config = dict(
    arch='unet',
    model='image denoising model',
    dataset='regions of photos with short descriptions (Visual Genome)',
    train_examples=203450,
    image_size=48,
    crop_scale_min=1,
    horizontal_flip=True,
    rotation_deg=10,
    task='denoising',
    loss='l1',
    noise_std=0.6,
    norm='groupnorm',
    activation='silu',
    weight_standardization=False,
    pixel_unshuffle=2,
    widths=[96, 192, 384, 384],
    blocks_per_level=1,
    block='sep',
    attention=True,
    upsampling='transposed_conv',
    init='torch_default',
    residual_init='none',
    optimizer='adamw',
    lr=0.0038,
    beta1=0.95,
    beta2=0.98,
    eps=1e-06,
    steps=19200,
    batch_size=512,
    epochs=48.3,
    lr_schedule='cosine',
    final_lr_fraction=0.01,
    warmup_steps=3840,
    weight_decay=0.04,
)
Rows from block 7, named by matrix and row number. Rows with one number belong to one channel. Each number is 128 + 24 x the weight over its row's rms, rounded and kept within 0 to 255. All counts start at 0. Numbers have three digits each. After the name is the row's rms in percent of the matrix's.
# convs1: first pointwise conv (model.decb.0.0.convs.1.weight, 384x768x1x1), inputs 60-119
# convs3: second pointwise conv (model.decb.0.0.convs.3.weight, 384x384x1x1, transposed), outputs 55-109
convs1.46 091:125121127139121103137141151132131125135144141150128119097127133114136126142126136126140164122126134131152132115129133132147134114143103138129139134131127118107127135137124122127124
convs3.46 087:117169084112130122113106112167102085138093153139105131121123134122129134136113111132117121108086129148129127166088100141130093117146122150109157142100099107126172154
convs1.47 086:120135123111142138096115152115129117100120107123127119130126107134107106088122128110127143125138165145108149126134145136137137147108112127129162171119143114104119145120101130161135
convs3.47 080:146145135171160115142157141106172132161092110077107104137144091162124170141150138095150147141138098130137110134113101109112120145135148143132158163130144156116142125
convs1.48 093:142131139129124127121104113127116140161140146120109146134109122123118130139131134119136138123131166138135122123129121123117115121133142114141139119108134108123120136143128138132147
convs3.48 106:097125112092131088140194116113195106152161159088114142103135141061159167128099133171117120102119129154138104118128123096102145166146152137097107138085144135122127088
convs1.49 080:121152088129139139143109128122128126172138126149132128114116139122139126149144135115150128124128098125178139110107119129134103113115131115134173139106125124155125123120139118130117
convs3.49 081:162163140088130108147133127120100117151139124153116129114137169141125131140125119113141149151157142140159124148106177125121106158140156149114103177128160060133129133
convs1.50 106:146136140120123150131155110114143138129137099118122162101119148128111143114150130113111112135130138124112125115133138110141130131139122123131164045130126136135129131137118122124128
convs3.50 115:134131194112116096138187117111176116165103036063113141161143124094098153142125133116135148172130124163112128157099105136126124114108159122076153103104149096159087128
convs1.51 082:133114151130125117126121111135095137151113095092133125130136142119147106134135119123120128116124130143129131145127105111108112116129115132130121178140115146121100166120149128149151
convs3.51 086:105100127114151167142146139105139145173135109128115129113074149105134156179088156100158087152096096177172131092147097091161153137149083124137120081123143151123105126
convs1.52 090:124111111131121113117127136134101136112129112099120092070130150133107123096143121095166117124120134130125110121134117137143118129127139105126097183124135122152097147122100134130132
convs3.52 087:142145100093133112102161087121133127131091127123092142111102150190135132141119136105124099134074120116115132162137130121132158113103122132104121139109159177121132125
convs1.53 097:132127123131120106135142128121123141140096147112128128109116174147093119095119130090139145148129131144141106113145124170157126120119132111151149078122130129120127120168124138136103
convs3.53 092:107168112091089154146103162111148121130132145125164109125170143172159106126148135128087143121137094168097108092105136091104126128068179119138120123159148096097106166
convs1.54 104:132119129122134099108135145149096111140105124117133128133136124122161105145158128127138146127121113152120131125147139130109165153124141152124072136115113115130123122117144135146120
convs3.54 099:134090124099087138148130168131157135106095147125138132110132099130156129101088155148127172142138099127129070187121146122130091101105112145119105079123100149117131116
convs1.55 092:127096134144112166118129120136118112111142123125125141127113127124078130056119115137130125124125103132121121121124148133154131142119129134125125134124126130132130105102120146126150
convs3.55 094:116127134061121103094131103093095158118144176127098132114133139128142154067132072127126123118119098108146124177114121129137137144067140138100135121137124104162089123
convs1.56 102:119111124129125139119154121137112127105125144139131145128139123131121118175127122143125146120132109139138133132134147118122123120131123149117130128133130130123140122145103114144133
convs3.56 098:130116128120141103140138131121094082120130126167111104124128130073100115177149149130117115130142147128157123134118174114157093147162124113140145127150181105137106127
convs1.57 105:132113159115131120110121138119155116114102132140153134071132125139122117130129134133137135123142133119116121141135115105108126130121104144128085115126119116138149115119124120153132
convs3.57 107:150098166114158162146115113137158105094080106103140103138103099097115102166112101177136095176170124125140140171131101161109117163157153135120125130127136161110126130
convs1.58 102:147125137146142131127115111144135125128135166134138128119119128127132133158127106114138128119109130114133120134134123129137123123122121134104175136117135148123129116134140121133128
convs3.58 128:130169095131129056074145100129108079149102123126105148081095133092112150133083075175151127136095140167145104168124153129135126139155127139126104159144082101141134095
convs1.59 107:116132121126114108154120145123134146109127117151123112144131134122088105113127123127119121114133144136137130121122146126108126107133148134126108087130140152116124113131148129130123
convs3.59 103:155085114126097117097110140120108132115091170128131108133072097116142156106102103100148129128133128109134155144106136123155141142174146147148133122148025172120111073
convs1.60 111:111129157127110119181127130136137149101130141106116137098133145128126097132120139144142122130147138113133120129131145142109110134142152141141121157121117120114151134099121134121110
convs3.60 108:133148093166110137082128099120151136151129147114102155109119115128125126115093081124108153084148184144101138141123119086104093127141152120118148140119146151100166087
convs1.61 081:137136127123126123136117125141125139093137126125123152132118135118087127060117125153126129142114136134112146132137133117125122142130127135132168156129124122143122109124095131140122
convs3.61 073:125116147133175175137109161147152163147131112148144131126122166113109108146124162145123142142128115139136153115178157195142127116120131099111080110137113054094113130
convs1.62 104:119113145125136160118126117124138118123148134122122119096123151132137139139131124122130137129135098105140127126130141109094133115135109114134130103103103137111131113142104129132102
convs3.62 109:117111145125132154121136123169208117107100140109125126130174138107110116141117123154145128133165111156111099199141109148097090141112103110130146105132128115128108117
convs1.63 121:106142118122122131118141144125154120099139131141118136139137140139114101157109129124129127109150159112138132138122114133132145104129125123121138153152124134117116112135130123129096
convs3.63 125:112142114124116141080095143155096117101104126138110113093084118085104085122103121110097114083139103136138095137097108149119150142104138102116119176105116075123081133
convs1.64 080:115141111114124116120132139141126138101137110128129138127126138136100147131132137115137138138127145110139115122128110130120145125132124115118075122122132142151131117117120136133112
convs3.64 070:119114148116125132164143118141116159160122161122121176146141155135160158132165153163148162143130113121148117155163142163159135130135084123112095130120120040076147119
convs1.65 095:119127118128135097117142118115108142121127117122131128117127141133106122156122135125133116111120084130131122127135144143135121133131152119127100115132138120136119131111131134138138
convs3.65 088:163105148133141118106165137121119117111113126165110159128140146129128127118111142080139084137101138119197137146130057098141164114146119133171157100082106154109107174
convs1.66 081:115138124122134178146137127134108105121133114144124129142130102127123097145125106110125152126137134145108124123124130120093101104118124150126197163127121128136132165133121166133115
convs3.66 085:108146171164148121127148133127128153115102107119115115141154123116172121123160133155175134134160148073146152139180132169122129116126088119144130131176123091149114125
convs1.67 094:111116127137114099163119134141127139128149119115141140136139150133136045126112136096108108116144122108115147142120122162127115138124143127107125149130111134128125150109139136139124
convs3.67 096:134122065144125124118147132106120137106131132117147110135145111103158094139131138148146163090159136126095124130082143127127113143110101077106121103121140120134104101
convs1.68 110:077147165134137141108133115112135172147105135116126135116146120141104089112119127136127137140154140155118105160123117137146124144126125173147098142142113118141111142152138111140121
convs3.68 109:144160119130140084119126172126164087104090110125153080146097124088142105133108141118123135131132122095134119188127112188118113182154117124133137134137135127076106162
convs1.69 083:127137140127110141127117139129132124117138131121128117147126131104091118113126105126121120113152116144134135123121111124102119129112121129131169194146144146111119132139140128109137
convs3.69 085:134110131132087132127092111152124185155114135148109126144116135135123132164109103123174139124081128137160115094156115162147113137127080115115196122123103136105135129
convs1.70 096:119147135117131129111131138125126130113138121112126109118146128122093131150134121137135123116154098148099131131127121140122138127127139137151152124125114109120108137122128148107130
convs3.70 089:106121136121166124141113110160136100132092202122146141079129150163128144113138110122130130088106107123115113180142143157107148158127124157148154130149092129074122138
convs1.71 109:118112146140135119118117105137130151059140122106123093134129145119194135082146118108124142123119124123103152129119139137129119112118118143133105211125112142130118171139143125141129
convs3.71 111:132128130107109129089141140133124165152166107108145136154085144160130118158134127137114138120104139140170107149190115150132099119136141129115139120116121193106134118
convs1.72 081:132110144141122118176119153137124105108124107127126149139122115136112104129110135144121141130137135131127128126137143140124131123108146143138134160140145115134143121114109154139093
convs3.72 098:166132162146099129109111108106102118139139122098170135173174081137164151150138100119111102118101120118144140086066110109129133127133096118168190150158143118057073129
convs1.73 080:122110151148131120091123128132135127097144132121139126129127121134100138139132120126127135143129135168122128128139149127104152127127130157133143123126145121116133136129138118116093
convs3.73 088:106079109142123146111082124099099144210124111124116178118142155142140144156154142138115152132128103125130109107149150145170128135139141144116140125152154115147139148
convs1.74 081:125111108135138150146159120115154103147131123145127117164124115127146095166102149124121103106134161100151128142107151137121116113115142127132194129103131126131123100123116143141124
convs3.74 091:160153096094074165157148188114141181116155117092089118128124138155188107154142100145106157129082172105115143131136138145095097104082106130136107108177130129164088127
convs1.75 090:112111125110121150133134136136139132126126123117131152124118115147121119125129117133121122124116147126120142136131142142108139142135145124123112130140138132133133134124128118121153
convs3.75 093:116196133105126109136127130173113116101141130125168121098127112113149120166133113117104114118115128109115123121142161126146173098107150181162095135143127100138147144
convs1.76 113:143126168137143114129125110120141160093127117205137131103116166137112157137119114101139131139146128114135154126133128114067119126112120091137055134132091130122133168150114059112100
convs3.76 115:114095103144165118138153113118152108107095114158143128127091114158125118118114075106145152080112114150062161104090117080140108137140122092124135117111132101156116143
convs1.77 101:111134141139134115137107103104115156075131126122135150127127141125126119161145136146138135135134115127130140125128159131158116134128126133124132117125127141131137147144131145129096
convs3.77 100:142158130146159074130122143122162111080157125114158100146087119120081122148126119161159131101189149075159170146140107114177075124128104116133127118135123094149134122
convs1.78 083:121138143128127119102151124135133125114126095135134122100131121123125193126088123119159118149145114135145125135130143109106137138133119114128143149127168132128113145116140123083102
convs3.78 079:113114106140134111149134158088107121080130131149117131115154132190139121157161117136136146082103075131104097143115116082130125114110110136122130110116084148178116120
convs1.79 074:145127132125122088091142116147123141149112135117119118105132112125088125175112133128126120147123142150133118122121108150139127119123126110131164117140134105131115104132129132149124
convs3.79 068:148076139136121100107108112125082131109090082105125120161118124097104144146142128137112145107106085117132132147134144100072152096110135126119157121158146189124141095
convs1.80 090:110142148132131133147122127127136117121128093104138122146133104137112091135124125119111181108101108105136132118140128102102122144128116119127157108148137144137131118113130121132116
convs3.80 093:138130120113145090189146158137151136130133094119117107159109140095120114141114109084133117141175113118122150092128112129134123141096172142127082105124124118105109099
convs1.81 105:107109094141137173182135106133115140102138129124132149103130104124109094092150144144168124138110125150092133115119136124124111155112144119123185111116109131102111049116143128143101
convs3.81 103:098122119123130103106109139163148118123163126156088139115119134114102119090124113090067120104144112119132093157097131123112086102186159117084144164105102077158128121
convs1.82 092:120139132135130171123134110146135093134131161121129139112131144128151134162126125084139081092138125124099132121099131133135125139136123112127113136127122121124086126118202121076128
convs3.82 089:146169143132099081133144116131102116146180124108123147172156163135160157124144131138153132172109159138115101087140150074127172117156117102134128112174127119132156125
convs1.83 104:107146138130132093123126122113140145120111153078138131148128115124115096136137142136129130122106115132108112123134157125126136133138141146132127136146119145134116132136129153108142
convs3.83 105:130111137119116089135104121174123146157122149129092109096120132113121151141131142117110113135135121109116111197175133165149119144115151138125112152107127166107122125
convs1.84 110:147122140135122112117132114124149111091131125134149121109133146134107115127134121106137142129105073122111132130129134114127148139123128106142169103122127133133136133123131149117122
convs3.84 116:136109169149175190132134126134117088121132130122151135159139120095109114161138160125159091178124113122136194132145143114084138115158156121155142139084117195142129106
convs1.85 087:137097107130130138133106110130120121102117128137135129142144124124110165130120132126124105129132115105138125134127123145121114115117131137126140157109131153127137126109127128092143
convs3.85 078:132090156079128129130112148170110103099112120111123151102142135117156122085121155103154126121076120132152098182121113171125109130122132152102148147111082110170143132
convs1.86 109:132109119133121119128126125121128106133118137158147127062134155134131144118141144113141126127123120157123101129167118151111109128126151101119126084125143125130129117120143108152118
convs3.86 115:125138132142101116106116121146101156157144139114102086144146114136126137146165143164112126143114115105117122161113152172142154136126148117149116137165134162153135161
convs1.87 097:152122128120124134158121126123133142126126125115142120126122115113145122096135134120126121145138148126133122131129124143127120130141134090119092148129103114115135114113120125151125
convs3.87 098:121104127121111143149143102142105127185158122088174142145152151112114100109116169137126121156147132132135137130118142185178152158123131133139116127142127140092108111
convs1.88 109:142138110127138126130127108128114137129140108127130131166121128116121139040127129124119132109129112121127120126131119144126126138117133127114113143126118128124123129135107119144140
convs3.88 104:144094132087105106146113163135118127124123092120139137095084114145102118066105093098107122127151131111125079120150148107119113139122128162097132113175114099125156138
convs1.89 079:137132159137128085115129116135112157068134132125126127127133126122094155142130124139117085122135144115107137118133150149136116157108131155136058145139113111123110132134203135126110
convs3.89 077:115129135136136088150140113139113149114146166129160113128131137131106115111113138123104100123126115126115106116117130111130125123087105109133110136124096194133105156
convs1.90 102:143150112125121107168162122139114121172117137115127118085116118133091111143121127124135118126138137109150122111142115108104145147117166151135115088140114136143142124147145128168127
convs3.90 094:146127109147128116137152169114110121114125076102099123172139147161109099159142097105133139137187132130130104121122111089110136156128159136140125151124120139083132145
convs1.91 122:153134126124109120140096110139119147141122112154139109114126126137093135129119133137134117141107138126159114109138125152135127120089097138112103146124095143117113138141130153133134
convs3.91 113:146122108142124098143123158101138100107127118078093118138123116133156131147157099143125125105118094133108093104133083151170129137082118092120139131144130116094150112
convs1.92 098:148148118135111085156128119146150120025135122149123114154133154131061255112128135115113112152129114135133118103125128138164107145124107112103121207126114118120116132110142085138088
convs3.92 093:126132127147142115108146101157161172165118139065107155137116127150133147147112085161159173138132130135125153105089075121120167147165133127153135112139136131123114176
convs1.93 088:115131104140108141153131133139132139153127120115125117136134119126129121155141136133118117118114099120149131125114122163141118130139113134116157172117123117125111107120126136152124
convs3.93 082:142180118089130151103124157192161169110130147098108095158094144094091136135121113126134140110119115105135146136099102124127129153114081066117115092165138089116096156
convs1.94 092:117141125135142140138133137117153122133135146137128132160135127137106135127123139133127160131134118138140130125138136145108130110109140121121105170128122120130146125127053117151114
convs3.94 083:098136102086142153126160133118154138085092133109154127080138127134118141125084164157174137133123145096161150103123121121118116138143143114140126124139138107102154125
convs1.95 086:145147136136147098109133114137125140118117111132120094151143146148092139077149125137122156140123075131118114124128135136153133136121121158134102162123109118110164114131102118131105
convs3.95 076:159155120130135127161136126149133129135130138107159147157144102131157150124139106165168117131112158163151093107118122106105124146078111147135155094122143138087100125
convs1.96 122:122135124117110096131121121119146140111120117124130127129129129139090108151139118086122136140117140119140123133123157126151128104124121125126092111126114125137130116134120139121120
convs3.96 120:102129157102113114085108145174168133132124116131081169150119090123107175125111109148106148068163144155118131154138112078124101109125125095087142131107076114123129127
convs1.97 086:131143156130120154126144115138123130111143104154141123106147107110118150090139116128137128135157136129112142123137130145097128153121122132139127110126125146129118117138143107114114
convs3.97 089:152114150102171151139132140123095100104128167089145140129157100134122101110097069114102119105112110120137126094113142154122109150110089168128118091174148139088165152
convs1.98 085:105127119133137136138147145141148132117134129125129129119129125128154074155123152117128106124169112157119144141130130158126127120134161125127140113134155132142109116115107146140088
convs3.98 086:170129105138123129132124102151150090136100119142121125114092078137085130118132077133100160135163100142098121158138146111130129096144156102136078096120091123096155135
convs1.99 097:112172141144137124116137110117125143124108160145121118123137141141093141100138135121150121118091135082141145127141134148170140134113103133118162104107163099094128142146133126127124
convs3.99 091:156098100135112131126122128104132192126109126141133140104126179166147131111101127123131173115139063128114132098119151105146162101114104157096107133089066136074115107
convs1.100 096:103120105124143156133128113135132108115120104136127151133127094148132119151126131130146125133115208125115143112128144121157143111113141141115118067119115168110162127121109129146126
convs3.100 101:128122126138135119102121138119163094117157102082126137170136118139090103100151121088096129179134108148152101133142107107142091123120108111116150102146114101117116154
convs1.101 091:113145143129133173113139113146148107130130130136133119122129129130141173134131138108124126129139094125129126120136149109132143126130134120105162116133110132135112153160112132134135
convs3.101 099:116184131137131124115138122108163154114153154105092160111199103158119170141127123110155174112155117073124109137121134090153130094060124136150090123115127081142140088
convs1.102 088:155133170144162139123127124139132121159137130122138148182142132116127085126123100144119187119121175118078136125147145116133148177122129141138155096143115115133164107139097131106114
convs3.102 091:138094127138144151164174159113136101153131125142106129122169131126108123134161141132123102117153124138166135137164161157096113141121120116134135134156129142104106121
convs1.103 089:137128146124133120130146110135114120117134129098119132111130146127120090147145132129119146113114134118082114125121123142092123139136112142131123163134120144117111116146124138109109
convs3.103 088:130096138123082115154100133095115100093123118134122112159149140124151155120136165119118129119180129148116144127123165131127151117146181160122101144136105148127164090
convs1.104 064:134129121128108152161131124141131123111122125140138144111133150115100173120098138114133111140113134122126121111124132140126127149123115105122115129131133132133115118128133148120129
convs3.104 063:150136068146117075112141091098157124104137105111129130143163116157162098118126118123088126096142104141095119141127106092138208167150144123142158130134158157145120115
convs1.105 098:159137154126141125099115123098150126074111129142131101156133170138132154109131130144139139107169152151107141139140157103068123113122124108119114220114124119131123190126073111116113
convs3.105 091:147142149141113124168133133132069117160108142112050128119137129158151132134122110123110113151102188136106122110117117119152163099134094110147154121121138107143156133
convs1.106 109:146131114118124123102114112128118143101125136128132118134129135119122144108146117126115150131132106137122149130127133135150138111107111126138146171133128135150133140138108142122112
convs3.106 111:136155103108121079116150130111097151121140125160120130104141138102109109140116133113126150077104108149158124111090115118132114149060105154159140163181125127159128138
convs1.107 093:102119121140137092083145119090119132120110135098119140124117134113126078123138137140123114136100149162137116129122122130185135144149108143117095165145140124133142122131118120142136
convs3.107 095:129154095103134136138125135102165146099171113130123114109143183163090120135125138157111118104144119138101126101175186097118108127125132158127123143123072159110138170
convs1.108 098:108136099120128123125110137113133128121123136108140124116127130128123098120117124109130131115100108125113117126130111148121118137129118141137101127125111136124144113110118138142140
convs3.108 105:128151165136084112147116141104087127082111131122109101096145132163141150140145091139157153105130117186159130099114132108138103127133121109163124109137175136112124135
convs1.109 107:136123113113135139129132129123148132128120138118131129156119149128103132107126107125128176133122123130122132129122127134145136150134104128132125188126109103135110129140110115104127
convs3.109 099:142108098108138185139113151107109155133114097057109122109108140139080161129074135136127125160127144127162137121130070131131099121143142150129141137133117109111141133
convs1.110 095:110126154120128128152121139117106120114142140122134125132137129134134050101120143155116131121121169120119114140139138152102129149137133147110117121120135146139092141138114129145101
convs3.110 093:102088138114122143129120166163171116108141143122173177095153124178091161186135122166150150140145123137143130104115133166113065126087119148125148114161118132161125110
convs1.111 099:123143127121129119127138102136111165134122132147119139122143139122149091080148127151135137126108156143150109147137112115094134133121140133117119147122118148118114117142114123119118
convs3.111 115:114148162131133151164119130158102143168114122148130126142082134153126165138125129178088137113108146114107124149143149172122120139161081116153174128087064125169127162
convs1.112 103:128143123113126128112177130133151140088112133142141134141121137128151111103122112156116111122140157126113145135120138152117136137131113115133122144132128136142123114129127140135109
convs3.112 110:127132153096134162155164141113152132112083126176179149106132123149119127142143140138119104128090165176121170106104134128145061143119110127129129170069119155109109125
convs1.113 093:127101155141124130142107085130112134163109124096124133134134123134131095119135117152096102143122129117144109104111142134144162128140111129104087170140124106131117132127143141140177
convs3.113 095:116088085175088077121116134089136089116102146169128121121128126145152166139147124119112143127133128118110087137112122117111122076121146122130104071118104124193114101
convs1.114 113:124138108125114119113135127156145141163128119130126099126123124129125082127138126123116142131119142104134132113118115164125114143125111133146161102112118123125131140143091137128164
convs3.114 105:166118110133105086115146148100131130117148121132149156106156147165181096097165150110100147096116108121142117109142129134174182108140116101122161117146136108077139165
convs1.115 089:123115132126127112141139130124127137133141128124121136125129120130148107121139132123126121122154138132151124135118126112116123131137124131101125158131123124136109133128134129135156
convs3.115 084:173135113125124146077080196139127111152141121128111130114100155136136119124101094132107088161117123195095094121108114076145134160122135178130152087134094142081187117
convs1.116 109:139138142145144108138101141118123139130124108142118136114132115116140124125110136109141129128166136126129124141115127098136117134129137107130115108128115153120144149132140102094125
convs3.116 100:127148181119128142144131112157130117078123107082061174147159159151145117150134157166128124199128162134143090129177126135100120146105150134131136118117142134111095156
convs1.117 124:142115123134125075095131137132102115115142129132126161041115134132066108154128128114136137126128118145137137130120141136143117116117120124107107045127116128116138115113143114116098
convs3.117 117:138139097148155132162107161119115134090133111130148133128107130138109136104119090111187101090140172097087162101086132099091107120161111141105151116121112117090138120
convs1.118 104:114130135119123141140121155105117129105127118146134112096138134134117102080120138124127135130115161130148111142114127149120134129124122127123155123112115144112108120142137133147108
convs3.118 122:147123124112125125154142122139134123114115143131085122121085110144130128078143116131116137119115137124180136113158128121130119116158074133116159145125131166132122141
convs1.119 094:140122157138135140112150115135103138112116122124127117144143128136159155109107113129126131123125110128129097137143136122149134100140121141130138139143094105142116144151128143139122
convs3.119 103:115113153127136140146147125103148096146127155131114103130131138171116155131133123116124157104134111102148137151148149107079178153142093123154107100101154116104114161
convs1.120 087:132158127126128092094120125137143132135132130126147126130132106132156101140116136127112119115099136155152131123133139118130122136116117118131119140139156126120127121118112132139137
convs3.120 090:140131131129154125170093093133186143119109140106128154122140130117133101117175131122086159156146121130138144101112119130105085116160150127163128097185099093117132154
convs1.121 089:117108122122134126118127127117128134131157138124131133089138137112131121092121129132134127124126117126114134126119143142180120156122101111121149185145126088124116116143171112119126
convs3.121 082:128159136127103167125132138151198116129131136155095116096123115172115137130123099142169135110100151136121160129102125112154119145056128161128115125131115167116099131
convs1.122 085:128123131131138097155131140139127125162129088135118130156143121123140122143120138133100137127143120145126141129116132136127114117131137140117161152126105150108127124131105121109107
convs3.122 063:133133138155132092094160145113096127142135095150090106119146162129177196149130137104130149128099107111179144153107092107093157087118130120117132122130152123137097108
convs1.123 107:119132125132114126086143134135105133127109154122126159151124137133090128130129127142130134141087114126096137123152110143131132116137098140133171072141117107153097140124152125136127
convs3.123 105:106121104123150107112146125117134158141127148139122122078141119140137122172141142116160122153117096108134123122110119157142078111152104105171140176161125058103105119
convs1.124 121:134114132138137117109121115122125108131139135111130144134135143134130139112139128118129137129115094118129134130143137136143138122137150132119137124134132146141128131126121132128133
convs3.124 143:111087129095131149100088155096151142111162214150151091112095118142146170074124146097137108087144119107163070177120129115139136111130084101169130138089104129099150133
convs1.125 055:138125106135117100139128129135125127135147145119129117143127112129102146144125126122107108118129120142136130118118136122128120147137109128130157187137139125118130106125155141118136
convs3.125 042:105095119173128138105130108157091141144164118093087120180110123112126125090120134101122072148135147091133128144097133145124120124121102140091148147114115160155124134
convs1.126 096:120125116137126157171134135128138132111123109151128115151119125125150127174125140131131127144151096123134133139112131126111099150125117146122120150125124117124137095120139131126122
convs3.126 097:139129122182124139103135153129099107118126074175150119111130140154131155149145119148110153170118169141144133123129140102142147114151142170137142120089113157125158139
convs1.127 085:110131130131125115135146122106122121103121115116133141118128138135138122128128136120105118107151117137111111132114151114081122122118155131126134158125145098107124120110121143116123
convs3.127 080:148103124134135110084156133147107082138122132128124115136136142163101144117173127096092153126129142101103098082128127134147058153153138129127129106099112110166085120
convs1.128 115:107157110128128125110135136131140124083115135100124158131134135137117119155125126134155121137130084120125136139134142112128129112116145138136086158136131135123143098122146140130133
convs3.128 109:105110098127132130127163131141137145128153151141110147159180150136125153165186152140154126180088075117134147147137116155134106121101139136127121121137140182146138130
convs1.129 108:129130135143131134144116112126130132140124117089146112141137107103142112064155143105154122130131095139116121126134138152116104145122096159109118163122103125140157125107117112148131
convs3.129 105:145147152061133130163122129131111117157096148103178126161109106116126121151139126128136152115141131120132124128157127126117108127123155128111112116130119204111133129
convs1.130 107:131140117110128110168104096111141126120123162111136106114142137151120103127126131132125142122129143148145133129119165148110123141113123124129103133123144110123102168118118112142115
convs3.130 107:127142110142109147108139103126139127170104101147156103119129106130102113103085138138104147115116111089108111146104144147124178122060125087100174143088137076132111159
convs1.131 075:134106128122127120142130134133119114116134133137124106139139123143103119145123131117105151114140119138127129130126129134144124118136105131120134138135127133112116109131132136119127
convs3.131 076:177136142080132144126091124168101126165109154107156074121102151112140125113074138144146096120144141144109156140104137137127129099128181130094099145131136100098098148
convs1.132 093:146106140124156115118122131120144118123159125114128155111123122124138117129111101140147147116137145100095122130121116111118133128120139137122147163123109141105131110075139126128118
convs3.132 101:186111141125059125160088177119144158113129121113106136115134130201097121134116145110164169117102149105110114145091111132119119167090111146125135152096142134132143123
convs1.133 091:133137118138135114085146135144125136139130113121122122152113143126120135160143125141115109135129141114138128129128132116150130102124149139117136117123111118135134126141107116116136
convs3.133 095:100111143119171145110138086134134133156154106129116099156103169125140128134127136118128161146175148146125159117133117134143141104131175115155134120106100099156150127
convs1.134 093:133134136138123144122140139144127124126124125128142094126128134134165095109154139138123121130131136155130120103139123125125132129140143118094109173143133127136130096121127120110122
convs3.134 093:143127129185099109140160148126168134118151107137149131095136144105139145123147162149148124116139131154169129146152149109128141092155134135122109101144092150150121140
convs1.135 095:109166132141123088103115120120117124133129116125133131133132121119098158129115123110142110143122107143141142131134112141175134135121129122135085155134122133130132127144106117135128
convs3.135 090:107099127100119103100090135163137120170128123132123128135117134080110151161116095113144176157146131127116095129164147120124093079100140136096126124119108123139152162
convs1.136 085:127134121134120116140130127116127120118141125136116109148134147128142147153129122125099110130137142123127127129114154136143111129130141118135139147134141113117110099133140116128120
convs3.136 076:147161126106146162085142117165153154104128126133145195061148117080103082088126101144133162108143099089160117117129143123185121162110145174164112127140135094098195143
convs1.137 105:104141111131121111126144140111141125149119130131144117141130137134118099182135136109126146129135191142132124124137120124106130138120127127119151094128128117123143109133101138130147
convs3.137 097:118160120121139154133145102119101133114133120162150110109134123131131108181129120086133122083126102130116127114055154112066153125103137120151102112106132048159084170
convs1.138 102:115136151135130136115106117131113107136137117125136139129133118124133123150124147123116129126115019144148121127139101114102137139133135130132117131140135151123138128117142138104144
convs3.138 104:101176110150152163106113171116049093160134128141159109123130133162128127131153137109138158118123148160114151130113134124160138128134121124140118131170120158104139124
convs1.139 106:127114161120115136118160113114123143115142179126117120090128147130154147102124119162140110130130110111099129129142120100126124133118166125131069109130171120151158115123097130121103
convs3.139 101:130160110116181126086163110132138105095134149104165165112076129100152127117119118128101104164116131164169147101112143146141119096144148144126103155127133157133144144
convs1.140 090:119118132132135145143126137116125113103113088109150112126122140135109114135123113122139128107143136120135130136109131114136133114128177135102103160127132120109131156112143115097097
convs3.140 081:179152138139139127127101143118120141163116114125120096096099160168142122153131090115102089103173120108130165120126144119121116184135132166116096108126099104083141119
convs1.141 105:092132123126140102154109115113134141122136128140128091146124140136140179129146122115124118140115122097159123118125143148163118174104109114140121116109126111119113157150111154141123
convs3.141 110:161136136140098120142157102102120157174149133134119083148160131140105157151130100124137152105132108109121128139129125114126161137112096168068097091096130113152148131
convs1.142 104:122145133136132118129118117136155115149110115134134132101118142140136138136126117135117122142128131123129131130119129144095130125122139110123097124141129120129144101121127142123109
convs3.142 104:130133117155163120124119163134115086109156154141148135095114088133129122148110104123124165082125074143127123078125137088110097133086099155123132118131148120124111093
convs1.143 090:125130133131116131133136145142119127124132129112135138124118138122127095107127127135124133135150144123152126124112123120134137135133117141129138150133108123146131142135122127118112
convs3.143 093:103113106170157148090074155125151144159126137122122144116142115171109147112134109086117148084172087126096129101179144098167141127124142170158138144106118112103150117
convs1.144 109:120162140150110104086113126126121150107135130117132142125133129112152134119128133107119149161099136110166122132141129129126133113136121109131198070147158145122123126140146130132136
convs3.144 108:115148117115145146100146145176088102117126157150139092147106102126149133106129127053110119085108135114168126074114171149139168144142142150134126113109153114115105140
convs1.145 099:139121149126126130153103139159115116167139118103124153182143114100146049123091099075132124150138121109146147153139127128149111111128098143135105154146133145129151139133124134148090
convs3.145 102:118102156082148156145154089130131144119164140130168182123138089152126115126137136162149089149082147126155158126156136135120141147133115135145182141137142153153124152
convs1.146 095:125133125130124100162149142116144111134123130123117125148125138128114139107124130129126122129135110132151124117128139128141124127132143111139120172129141134110121102142112120128118
convs3.146 084:123122143155088082121112068097137152137132119129105151121104195136135121173164130122183133140144155144119123123100163097111102141139149119102080130117131111120102110
convs1.147 107:113132151122133105117134136110106144142114127126113132118135090129169081122146131124122131095128134138123122113134118133083121129130089130116130128129116134132101125159125144124118
convs3.147 116:073113109161081090126124137119167117108156134115120135129125133111078092124158120123168153123164145159139124154130143102126147117092149135138065159127060118135155120
convs1.148 099:131126120143120133106134129124148122117121146132168128141124138123100122142135103120125143121117127124125131139131127141127134125138131131116108148144127121124136145118130126159135
convs3.148 121:146155170162125166105093126096132106135103107136167108125148124144118134083155138062170174140163138068129166126111097081131119105127160105133126111154175143124145105
convs1.149 088:125131118141130114140101125122132143118117121112113122104121143133144114147116130104143157128135078135106114116114125125128138117124135118135117109129129138110106148135151143116147
convs3.149 085:157208117150134137087131147120130129115120127110150118119156137125145129142131133133113144129157093148114136115128172144107132151132142151121068164080115105122123153